Weights of a small sound classifier.
Data: trained on acted Russian speech (Dusha), 26041 training examples.
Rows from block 11 of a small sound classifier, named by matrix and row number. Rows with one number belong to one neuron. Each number is 200 + 20 x the weight over its row's rms, rounded and kept within 0 to 999. All counts start at 0.
After each neuron's rows are labels from the 100 clips, of 14848, where the neuron reaches its highest value: "strongest on" is what is common among them. Only what is clearly more common there than usual is listed. The data: acted Russian speech (Dusha). In brackets: how many of the 100.
# fc1: MLP up (model.blocks.11.mlp.fc1.weight, 576x192), inputs 96-191
# fc2: MLP down (model.blocks.11.mlp.fc2.weight, 192x576, transposed), outputs 96-191

fc1.201,186,231,221,190,188,198,206,207,208,190,195,169,197,223,206,258,219,222,200,196,180,194,225,190,224,237,177,183,219,211,222,234,196,206,212,218,191,209,223,217,191,242,213,189,237,222,212,213,223,205,202,188,213,214,208,207,201,194,203,161,221,195,177,210,183,178,177,215,178,183,180,225,233,200,228,217,243,218,224,220,210,190,213,209,209,233,178,181,228,177,200,182,244,209,210,215
fc2.201,253,213,195,208,236,210,195,228,228,177,224,208,191,192,240,181,206,227,224,233,224,209,177,221,195,206,209,196,188,171,207,199,238,186,207,192,201,176,180,186,189,230,218,185,172,176,195,207,216,203,206,159,201,212,182,178,233,197,201,235,203,176,197,200,168,210,209,215,166,186,210,235,211,165,211,212,229,214,198,210,235,160,207,191,195,223,214,209,196,188,191,226,195,152,185,189
strongest on: emotion: angry (74)

fc1.240,205,218,192,209,206,199,167,182,224,170,173,233,175,188,208,171,204,198,189,192,175,214,227,206,170,159,206,195,211,192,203,228,194,211,184,201,187,169,211,170,211,201,196,204,217,175,186,207,212,202,170,236,221,205,205,184,216,219,237,208,195,204,190,219,173,223,164,193,220,179,174,177,186,221,195,184,241,188,166,208,244,215,187,200,200,229,191,202,199,213,221,167,194,238,203,222
fc2.240,206,198,223,195,191,225,223,166,214,163,185,172,206,210,180,203,204,219,210,183,184,196,175,183,171,175,182,214,203,167,203,217,240,190,229,190,219,197,174,208,207,216,219,195,191,204,228,201,191,228,178,242,187,189,168,214,222,184,217,195,214,200,200,181,198,205,221,190,217,196,214,228,202,193,222,193,180,166,185,199,180,179,240,223,219,239,198,188,192,252,220,209,192,169,178,179
strongest on: emotion: positive (65)

fc1.101,163,242,173,198,188,201,208,222,227,177,207,169,230,200,166,204,214,202,185,183,212,238,232,216,219,243,187,179,195,212,194,179,211,206,218,208,205,209,197,191,193,222,184,198,186,193,211,198,211,199,188,214,229,218,215,207,202,180,223,200,230,178,209,193,199,220,225,185,240,222,215,181,200,194,175,205,191,231,186,224,183,185,193,198,187,192,186,207,196,223,197,197,220,211,191,205
fc2.101,202,185,212,200,148,236,193,172,195,213,167,191,216,201,177,219,222,195,198,210,223,190,187,215,216,206,190,204,177,214,198,187,200,210,189,239,204,217,192,217,184,202,154,226,234,228,184,208,211,210,200,191,182,213,184,216,198,202,193,211,187,199,227,225,190,198,213,180,227,219,228,217,229,201,202,194,198,230,214,240,209,168,197,195,165,172,179,182,221,224,174,188,170,200,175,192
strongest on: emotion: angry (57)

fc1.303,215,218,226,193,178,206,216,222,179,218,213,182,221,177,170,197,196,202,210,195,156,178,153,180,206,209,214,215,219,232,199,217,201,185,194,196,171,228,203,170,203,196,172,192,178,206,183,199,203,237,228,210,193,202,179,189,220,205,173,203,196,220,212,209,238,226,200,206,185,204,222,197,198,187,199,190,205,207,198,181,218,245,209,246,197,226,189,200,224,209,236,161,182,186,227,203
fc2.303,245,230,184,208,203,186,199,201,199,197,186,194,192,226,220,187,201,203,190,187,209,204,226,209,225,218,206,165,203,169,213,208,196,196,215,198,237,237,234,184,174,190,204,200,213,232,181,202,193,244,166,179,185,223,193,217,203,180,223,231,196,188,208,171,171,149,175,221,174,186,199,206,208,194,178,161,190,164,218,195,213,208,163,178,187,189,195,207,229,234,196,223,159,210,231,212
strongest on: emotion: sad (62)

fc1.397,202,224,198,179,213,223,165,223,220,218,184,191,204,256,172,197,212,195,228,211,203,184,217,201,198,171,232,175,167,186,198,201,244,216,217,206,193,194,198,195,210,211,207,212,193,209,216,192,204,174,180,172,228,215,200,195,229,217,234,208,194,188,230,167,205,177,202,204,188,196,241,222,214,172,173,207,200,218,231,232,185,160,180,201,238,205,207,175,225,189,208,211,186,194,234,218
fc2.397,186,212,176,214,220,211,182,199,175,189,212,224,174,190,189,205,181,186,204,203,197,172,178,187,220,188,220,189,180,223,184,185,205,191,181,189,182,194,195,214,215,182,212,225,205,202,206,201,183,213,210,168,194,192,205,173,171,196,214,211,214,218,185,232,192,168,200,216,218,169,192,179,226,160,199,191,248,172,174,206,204,200,199,162,167,188,222,189,186,204,214,229,209,186,155,185
strongest on: emotion: positive (46)

fc1.186,203,178,211,206,194,271,219,206,199,171,186,229,176,197,195,175,168,197,204,175,208,213,232,154,180,218,189,194,204,228,203,195,198,201,199,235,201,190,173,210,193,205,204,157,214,190,187,182,190,189,169,185,223,212,187,169,217,200,186,230,200,202,193,210,195,225,165,197,219,197,184,204,185,193,215,226,181,224,196,191,171,234,159,205,173,225,224,222,198,210,204,157,210,209,216,192
fc2.186,185,209,174,225,232,202,199,184,197,243,243,233,207,228,218,194,237,187,190,201,197,214,203,217,212,169,189,197,213,201,223,180,216,181,209,173,227,220,176,214,192,203,199,201,211,196,228,154,224,221,234,202,189,163,211,183,214,222,204,219,217,192,205,225,214,213,197,219,194,169,207,218,186,196,190,202,196,184,215,202,202,196,216,192,227,185,216,191,197,218,216,175,221,199,223,220
strongest on: emotion: sad (83)

fc1.230,177,210,235,194,203,161,191,215,198,215,208,217,231,177,179,211,211,215,171,181,206,198,193,199,182,235,178,196,188,189,207,149,200,189,176,205,225,200,237,204,180,164,191,191,178,198,192,181,204,230,213,191,201,204,177,194,232,200,201,163,214,222,233,222,187,221,198,204,219,230,206,222,203,172,186,158,169,216,173,231,214,201,233,212,232,183,156,187,203,188,226,175,218,188,209,230
fc2.230,195,201,203,175,210,180,229,205,179,205,213,197,224,198,190,234,201,234,227,168,224,232,222,203,223,168,254,180,176,199,176,194,188,211,213,194,175,201,216,180,209,210,222,219,264,161,210,192,206,189,204,155,172,212,217,195,185,175,212,215,193,190,224,212,206,207,213,186,189,202,206,177,184,194,210,199,183,252,197,181,208,204,191,207,220,198,165,205,189,138,190,206,208,222,209,226
strongest on: emotion: positive (43)

fc1.437,195,147,198,212,168,215,198,190,201,175,212,179,226,224,223,207,212,198,187,196,183,205,199,217,206,207,206,202,236,201,225,202,162,192,190,190,187,221,210,243,228,165,189,189,180,187,223,213,192,217,201,202,194,230,195,236,226,221,142,187,182,242,213,203,186,226,189,195,225,207,187,216,185,172,181,210,170,196,198,200,202,165,212,234,182,216,190,205,211,223,198,215,207,223,227,222
fc2.437,202,192,165,217,212,202,221,210,198,209,202,153,179,202,217,172,169,170,213,209,224,149,176,226,198,189,214,194,207,212,201,229,214,237,184,183,185,152,213,226,161,192,171,216,209,196,183,233,181,182,185,210,183,159,217,230,249,205,214,221,189,183,174,177,165,197,216,221,197,215,186,170,197,201,198,208,169,209,225,192,179,179,187,198,227,152,229,197,201,194,187,210,231,172,171,211
strongest on: emotion: sad (59)

fc1.178,165,209,216,208,197,234,205,183,195,181,204,217,205,198,171,186,219,221,217,228,187,207,212,196,205,183,195,216,190,210,235,200,168,193,177,197,200,196,226,222,207,230,203,208,227,182,218,201,224,198,214,216,214,224,170,202,215,228,192,230,179,186,215,184,220,193,212,216,163,239,160,215,196,222,222,205,198,180,182,176,213,195,218,196,212,210,201,199,203,209,157,143,207,219,238,210
fc2.178,225,193,209,206,229,178,252,240,225,193,229,211,185,200,192,192,204,195,193,230,206,184,197,200,208,203,192,248,169,192,220,188,219,214,200,209,209,200,227,226,186,173,174,205,207,222,181,200,217,208,213,203,213,214,209,195,195,178,195,245,193,177,206,193,178,186,207,181,198,248,195,170,229,197,231,220,208,227,192,227,163,209,184,164,166,224,183,210,208,174,217,196,181,157,212,183
strongest on: emotion: sad (100)

fc1.112,165,195,215,200,231,220,208,216,189,184,250,199,202,191,199,200,187,224,175,212,178,240,191,222,222,189,195,194,205,216,197,210,164,188,193,188,226,197,140,205,201,179,182,198,205,232,211,183,189,185,207,211,210,199,188,187,202,225,226,166,223,198,203,203,229,169,215,201,215,178,202,170,215,232,232,162,197,192,205,186,183,201,198,218,202,221,192,201,194,192,178,175,186,176,204,216
fc2.112,197,210,221,182,181,200,210,229,198,208,197,261,197,207,203,219,160,181,225,207,210,207,189,187,239,193,224,171,200,203,180,203,227,232,172,196,197,209,195,180,222,221,201,198,187,184,167,234,181,182,185,189,207,202,181,220,216,208,202,206,208,191,204,177,198,167,215,174,189,179,184,195,202,206,176,228,192,206,205,193,241,211,205,185,168,244,185,218,204,205,210,201,184,194,188,197
strongest on: emotion: neutral (67)

fc1.148,189,221,237,183,168,186,201,184,228,155,190,155,189,227,232,196,191,228,238,177,225,242,243,208,188,182,208,199,182,186,194,212,218,215,184,173,199,228,190,172,196,178,203,214,172,180,166,198,206,189,223,207,212,191,200,207,189,202,234,201,205,214,226,236,196,215,213,192,239,206,228,199,203,209,201,226,202,185,202,227,194,222,217,209,243,238,234,219,234,221,172,177,213,226,191,218
fc2.148,174,220,204,167,184,192,208,236,239,214,205,165,188,202,199,160,200,210,187,214,195,171,188,210,206,186,186,225,207,207,182,204,229,199,215,212,196,162,171,214,201,198,200,176,160,179,279,209,180,193,196,179,182,203,211,182,184,225,187,211,223,201,173,206,209,221,210,204,194,205,216,165,204,205,220,194,178,238,229,202,195,225,187,194,204,226,212,183,165,180,231,186,196,173,185,206
strongest on: emotion: neutral (68)

fc1.305,211,205,183,180,208,241,177,209,190,191,206,221,204,225,220,189,199,202,195,203,213,200,211,185,198,199,186,150,189,185,211,195,176,205,167,191,192,190,229,220,231,217,201,158,189,222,223,172,223,204,209,234,217,207,177,202,170,206,190,192,195,214,199,218,192,252,223,189,177,222,219,239,220,195,200,183,203,189,170,186,247,196,181,191,244,222,191,226,189,180,188,183,187,181,158,194
fc2.305,188,198,206,177,221,156,213,207,218,192,182,178,159,191,201,210,197,190,196,223,205,197,219,211,212,207,191,193,196,213,185,167,187,230,156,192,183,205,187,219,206,220,196,178,220,224,204,181,199,180,203,176,195,194,160,178,226,175,220,200,196,198,165,210,217,196,212,211,213,173,174,187,200,218,176,209,229,206,201,184,197,227,201,195,197,190,236,206,198,201,216,152,190,226,212,192
strongest on: emotion: angry (43)

fc1.108,177,201,189,193,216,200,196,213,213,230,178,209,192,227,157,235,223,225,196,186,212,186,190,218,204,205,172,216,227,194,188,216,185,181,203,185,221,210,227,210,193,194,193,202,222,223,200,240,218,211,193,185,212,225,191,197,197,202,205,209,210,189,173,200,243,221,208,222,229,232,199,211,183,197,196,238,224,219,176,141,173,253,218,196,218,208,185,177,197,157,211,196,181,219,198,207
fc2.108,191,175,225,192,220,183,177,184,192,182,196,221,192,208,181,186,212,194,212,209,199,184,183,205,222,226,241,178,201,204,211,174,192,208,197,212,187,234,218,203,227,192,215,196,177,187,192,175,211,195,162,197,166,197,228,199,198,189,169,205,177,229,205,188,195,190,202,164,227,220,175,202,178,194,212,189,206,195,208,208,210,208,192,130,209,204,202,197,176,201,172,141,212,183,221,190
strongest on: emotion: angry (79)

fc1.314,219,244,215,198,244,245,182,208,203,172,193,204,183,179,200,197,207,194,210,231,190,187,183,218,162,214,215,219,200,211,222,210,199,186,231,237,191,204,240,232,204,196,209,211,215,201,202,226,190,165,230,192,173,204,186,210,210,168,204,210,207,190,207,174,212,185,195,215,178,189,218,210,181,225,193,194,179,233,209,214,218,245,224,183,176,165,211,186,183,168,161,205,189,216,210,208
fc2.314,199,213,225,208,224,226,211,195,198,231,178,218,206,209,206,165,172,204,189,204,158,211,217,188,188,203,165,217,222,221,203,194,190,176,232,183,205,211,188,225,208,238,189,216,246,189,186,179,203,198,204,196,190,217,193,195,232,239,255,220,193,199,196,192,173,166,196,204,164,202,175,212,205,189,215,181,205,194,173,200,198,221,233,194,182,150,214,197,188,209,217,238,192,214,195,183
strongest on: emotion: sad (76)

fc1.17,212,185,194,181,178,237,221,185,200,225,220,184,206,197,201,212,206,185,192,173,211,224,217,185,185,157,186,198,199,197,188,183,190,212,218,227,215,209,166,164,218,246,217,193,176,245,188,155,189,203,181,219,200,198,216,220,189,206,188,227,182,260,219,202,193,181,199,216,179,175,198,194,167,194,210,191,182,214,201,196,186,205,163,220,204,203,225,215,202,210,186,175,193,186,138,205
fc2.17,198,193,235,198,229,186,220,178,200,219,212,236,205,229,194,187,213,212,217,203,151,179,203,237,193,217,179,184,213,195,171,174,229,230,189,168,176,226,222,187,194,168,211,208,174,209,194,169,200,217,190,186,229,196,196,190,209,210,174,172,226,182,218,193,152,196,202,226,197,187,216,144,203,189,211,188,192,208,194,186,186,190,220,199,199,170,193,216,181,191,204,234,239,180,211,205
strongest on: emotion: neutral (70)

fc1.4,188,208,183,194,210,210,218,215,221,163,163,208,195,195,189,161,174,215,206,196,225,210,185,212,191,229,217,213,230,193,206,239,203,199,177,180,190,213,190,178,189,200,206,202,199,204,160,183,187,174,190,214,196,211,204,209,227,244,173,159,220,212,196,223,182,182,196,183,192,203,211,197,196,163,194,191,197,200,206,194,197,213,219,238,213,171,240,174,196,194,182,201,203,216,182,173
fc2.4,203,225,174,200,183,202,173,220,191,181,225,209,209,236,178,193,209,188,218,195,224,218,239,207,202,203,215,204,170,230,194,165,204,210,168,189,210,184,222,182,189,222,191,183,197,204,199,185,190,219,209,164,190,223,221,196,232,184,232,174,208,193,200,182,174,223,183,202,221,185,199,228,189,208,163,204,187,203,174,214,201,244,187,189,228,224,195,192,233,226,178,191,214,206,226,209
strongest on: emotion: sad (58)

fc1.540,213,207,227,193,166,208,169,214,208,203,178,219,234,170,196,189,200,220,178,211,226,192,229,205,210,238,198,166,224,193,211,174,217,224,216,162,245,201,199,209,201,221,209,218,207,249,237,220,206,245,174,198,175,178,231,174,192,203,178,175,194,186,207,183,186,184,185,170,205,181,183,217,209,203,213,184,204,196,214,216,199,206,203,191,201,236,224,202,201,193,180,224,212,168,209,206
fc2.540,206,195,234,204,154,213,209,233,226,158,201,198,193,215,181,207,203,214,206,199,174,202,173,210,180,221,177,178,197,210,214,177,197,182,192,206,189,185,181,220,214,214,193,161,198,200,165,154,215,227,191,205,198,203,208,201,192,220,191,202,204,195,244,190,207,193,194,233,205,190,188,174,173,186,191,210,215,215,217,202,183,222,203,157,171,160,211,206,213,206,223,197,174,210,195,180
strongest on: emotion: angry (75)

fc1.442,208,223,250,203,195,225,194,205,220,187,242,182,219,165,188,189,200,194,181,205,198,210,128,201,197,156,215,167,174,203,187,212,143,227,195,203,192,215,203,233,202,204,199,174,222,162,218,189,190,192,184,212,218,189,204,199,181,194,193,216,207,170,202,157,209,189,181,203,191,212,205,205,198,198,227,214,221,189,168,201,180,238,188,192,199,200,172,178,184,203,199,219,184,201,203,216
fc2.442,198,204,181,178,179,187,170,202,184,163,211,200,195,167,175,197,197,204,239,192,217,189,190,179,245,196,209,165,200,196,160,218,200,195,205,219,211,202,206,171,224,208,207,221,181,186,184,222,198,211,209,217,197,196,182,237,231,190,163,234,184,199,210,201,175,202,188,192,212,224,167,208,210,193,225,198,163,167,175,214,206,144,176,194,187,200,224,199,205,186,211,193,175,172,201,192
strongest on: emotion: sad (75)

fc1.54,195,203,220,183,189,187,197,207,237,186,202,203,181,205,221,164,227,174,187,211,226,208,200,206,165,214,201,215,188,216,198,200,190,199,214,210,209,209,200,179,214,239,205,203,206,187,206,188,189,177,153,194,212,223,220,207,231,212,201,179,211,203,209,202,236,215,193,177,187,196,241,191,216,220,188,203,152,202,241,215,173,225,204,199,206,206,158,185,246,218,231,200,158,185,211,174
fc2.54,211,187,274,202,245,206,233,183,194,203,204,212,227,191,199,202,195,223,184,178,210,195,199,203,219,184,194,195,198,207,186,215,214,198,197,190,222,168,195,201,204,227,213,220,244,238,186,142,176,217,215,202,222,213,185,181,202,219,156,195,186,202,189,193,203,218,187,219,207,221,184,171,179,213,197,161,182,206,202,190,170,224,183,204,189,223,182,234,200,187,174,195,187,166,203,190
strongest on: emotion: neutral (65)

fc1.60,225,181,187,204,222,193,208,202,173,163,207,191,185,196,202,191,181,234,204,164,220,213,216,198,245,194,232,227,196,183,185,227,186,194,231,180,134,226,174,214,174,222,251,220,213,183,192,211,204,205,208,189,202,184,232,196,203,203,197,198,221,200,162,198,216,237,225,212,203,215,189,178,204,215,207,207,181,165,208,202,199,181,183,220,179,200,228,225,217,212,252,198,225,178,206,200
fc2.60,224,198,209,222,233,192,202,233,225,206,181,207,214,224,245,238,212,159,191,213,185,202,224,209,166,197,178,200,201,212,205,210,195,198,182,225,230,196,207,227,169,219,223,200,216,185,198,186,220,207,219,197,191,174,203,207,153,217,186,198,164,148,186,218,206,145,206,194,214,234,181,258,224,180,188,185,238,201,179,210,230,171,239,201,204,206,193,223,184,184,193,215,190,177,173,234
strongest on: emotion: positive (71)

fc1.387,215,201,214,210,202,207,173,205,205,197,200,170,224,202,194,214,199,208,204,208,215,185,239,225,220,189,215,187,203,214,208,199,215,201,191,191,204,188,242,238,213,211,265,181,243,209,218,204,199,204,205,204,186,196,234,199,212,179,165,196,199,198,171,224,201,191,251,205,224,213,193,171,185,181,228,187,241,199,192,181,215,218,211,205,188,205,193,151,185,210,186,194,207,198,186,187
fc2.387,202,201,216,276,178,212,197,224,217,188,194,224,224,222,204,151,213,156,230,220,207,183,203,191,198,213,217,203,222,193,185,178,229,201,185,181,199,185,192,191,228,210,192,169,215,201,197,182,217,202,166,214,190,222,214,202,179,185,190,193,161,208,206,214,217,194,216,214,198,185,210,217,207,197,216,214,213,176,173,180,214,198,230,145,177,207,201,195,204,230,216,181,217,169,204,202
strongest on: emotion: angry (61)

fc1.527,178,201,191,188,184,211,209,257,206,192,250,193,196,226,226,204,197,194,220,192,206,195,234,205,240,231,208,223,224,198,170,214,221,189,232,165,226,195,190,224,189,207,190,169,210,224,186,203,179,200,222,196,207,219,216,189,217,193,186,196,214,207,192,221,204,233,236,197,177,206,224,192,191,198,224,188,223,170,234,210,212,186,207,209,185,196,239,201,167,185,196,213,213,233,210,211
fc2.527,190,196,195,183,207,229,189,172,209,208,162,200,198,177,174,197,170,255,223,180,221,181,205,217,226,183,209,173,211,208,214,196,193,201,184,197,157,185,191,200,233,213,208,229,221,235,189,194,239,171,219,216,179,193,238,188,228,228,202,207,203,193,191,202,215,203,194,193,204,203,185,229,183,194,183,194,218,164,231,219,194,187,229,183,184,217,207,201,204,201,167,228,204,156,216,225
strongest on: emotion: neutral (74)

fc1.42,221,209,252,170,227,222,204,205,181,206,228,190,240,222,177,205,224,213,193,211,183,193,198,192,182,190,219,199,197,196,183,218,188,198,190,206,211,208,191,236,211,198,202,205,183,206,207,182,205,220,217,188,216,204,186,212,216,195,174,202,189,201,192,192,173,180,178,186,184,192,197,205,253,191,223,210,208,205,214,189,246,203,224,218,182,215,242,204,212,214,150,203,211,198,199,171
fc2.42,186,212,197,235,189,226,209,214,223,175,220,191,199,175,213,239,194,177,209,211,214,234,204,162,219,210,198,262,227,223,207,241,145,234,195,215,177,236,206,207,172,208,214,220,203,204,206,216,188,190,188,188,199,203,187,207,220,171,205,230,216,196,206,154,181,191,209,207,190,242,177,229,221,208,225,223,178,186,188,198,174,198,220,191,208,183,220,181,224,219,206,192,206,168,201,158
strongest on: emotion: sad (56)

fc1.142,145,187,209,198,181,203,233,222,203,226,197,213,165,204,202,176,235,175,174,219,193,205,234,195,194,201,235,134,224,203,196,218,177,182,175,184,208,223,205,195,170,225,208,212,174,244,185,199,219,210,207,179,206,205,238,186,216,191,239,216,172,224,221,239,206,195,221,209,173,188,203,221,173,227,197,194,236,196,207,179,239,195,172,219,216,209,179,213,201,207,190,203,168,203,185,201
fc2.142,228,219,219,165,193,193,193,196,211,214,203,210,206,193,162,211,213,235,215,167,186,193,209,209,209,208,168,218,229,198,236,200,207,245,219,235,201,220,188,230,171,196,174,186,213,242,194,226,194,237,215,216,216,198,170,184,223,209,210,196,193,196,184,213,196,196,202,213,178,222,186,198,184,195,224,215,199,152,226,187,203,187,193,179,207,211,204,237,199,182,214,208,179,186,201,200
strongest on: emotion: neutral (62)

fc1.28,202,210,201,180,210,285,210,200,207,216,219,213,185,204,186,215,245,214,200,207,192,198,167,192,206,188,225,206,211,214,200,234,193,215,196,169,215,214,227,207,202,195,203,199,220,211,208,185,196,242,198,198,210,216,203,234,189,244,200,227,217,198,241,215,193,202,171,200,198,208,191,211,253,229,249,207,195,212,181,188,227,206,217,211,186,201,205,181,220,218,167,194,224,193,215,198
fc2.28,191,216,173,190,191,230,255,181,213,218,204,180,199,204,208,214,200,179,202,211,179,206,187,177,198,217,185,221,196,191,177,173,200,169,227,175,204,207,209,232,208,173,188,216,221,193,180,183,196,236,202,195,207,223,194,185,218,175,222,219,201,196,211,193,199,191,166,230,212,221,216,201,179,201,203,230,206,190,200,195,199,193,200,178,211,192,203,175,209,223,203,227,220,129,226,171
strongest on: emotion: sad (95)

fc1.145,210,198,199,199,196,219,212,194,186,222,193,182,206,206,171,194,230,166,155,194,197,223,195,223,203,237,206,189,206,199,210,190,218,237,184,178,217,220,209,172,164,222,225,220,195,237,214,203,212,192,176,197,247,181,220,222,180,193,195,168,176,235,192,159,214,169,190,188,209,167,188,212,202,205,202,202,201,201,193,205,213,208,171,170,202,171,201,196,197,240,188,192,222,211,213,182
fc2.145,213,174,242,204,205,230,180,167,207,213,186,156,236,190,180,215,181,210,190,197,227,217,196,244,218,193,164,218,194,188,182,184,182,215,235,210,170,201,194,206,207,224,164,211,224,185,198,181,197,205,144,190,203,205,192,206,223,191,190,197,203,201,191,192,199,201,216,199,187,196,207,203,213,184,208,208,225,208,197,218,229,232,184,140,202,193,197,213,206,203,179,201,180,223,181,170
strongest on: emotion: angry (93)

fc1.20,249,206,199,179,211,226,207,191,212,204,227,238,218,221,212,210,214,213,187,188,201,223,210,159,237,169,170,207,180,188,167,206,169,218,219,233,194,199,202,200,183,204,193,178,228,236,228,158,191,197,194,170,184,175,209,167,213,213,184,162,166,189,206,200,232,170,164,208,238,185,193,181,207,190,201,189,223,225,202,210,204,184,189,210,200,213,205,203,201,213,224,210,180,188,212,224
fc2.20,193,207,222,220,167,185,207,194,212,226,195,189,205,185,189,186,206,236,213,218,206,222,206,200,178,185,217,183,191,200,220,186,190,208,192,206,224,211,228,182,201,265,193,215,197,214,210,189,188,201,226,160,202,192,225,204,210,207,234,176,206,205,209,205,215,237,179,162,161,253,212,232,207,233,184,206,190,214,196,202,221,238,181,189,218,204,236,219,213,211,213,217,184,201,182,197
strongest on: emotion: angry (39)

fc1.74,226,248,199,187,215,201,183,223,218,189,192,231,165,180,178,184,218,241,191,189,233,212,208,174,208,234,198,184,207,185,202,222,214,186,203,197,242,187,217,207,186,202,231,216,198,251,208,205,197,247,187,192,181,188,211,175,178,229,210,200,189,183,162,213,192,186,210,200,238,179,154,229,195,209,194,206,209,213,176,202,185,191,221,231,213,212,227,195,219,197,180,181,202,215,201,164
fc2.74,213,152,211,218,207,183,198,233,177,187,216,205,163,210,230,213,194,207,233,216,207,228,194,178,207,172,190,198,210,184,180,196,191,184,195,195,182,185,205,231,203,180,193,175,203,239,207,186,212,230,200,190,182,197,216,170,207,173,232,206,213,203,182,190,229,183,209,216,212,207,179,211,189,199,204,184,238,206,199,226,199,161,191,106,179,197,195,206,215,168,234,174,222,176,199,225
strongest on: emotion: angry (96)

fc1.50,209,203,220,206,229,194,203,216,206,208,172,210,193,232,178,209,214,201,156,218,184,210,193,180,211,188,199,173,209,187,201,171,201,218,228,169,191,214,248,174,201,192,167,199,239,210,190,241,227,228,192,231,199,227,192,190,204,179,186,180,206,184,233,213,214,232,195,165,226,214,234,207,216,205,232,237,222,238,190,232,188,196,172,194,188,189,154,207,206,185,188,201,207,201,178,237
fc2.50,203,188,189,193,213,218,191,191,224,217,177,205,182,206,154,190,206,208,204,192,211,224,219,220,206,180,191,227,190,195,171,216,205,200,189,203,220,194,181,174,140,231,188,209,217,213,233,210,200,200,200,194,194,211,208,198,179,186,243,218,193,188,207,206,192,200,216,198,201,176,194,223,205,204,228,187,213,182,157,184,227,179,164,189,185,206,182,189,212,223,161,174,189,197,196,191
strongest on: emotion: angry (57)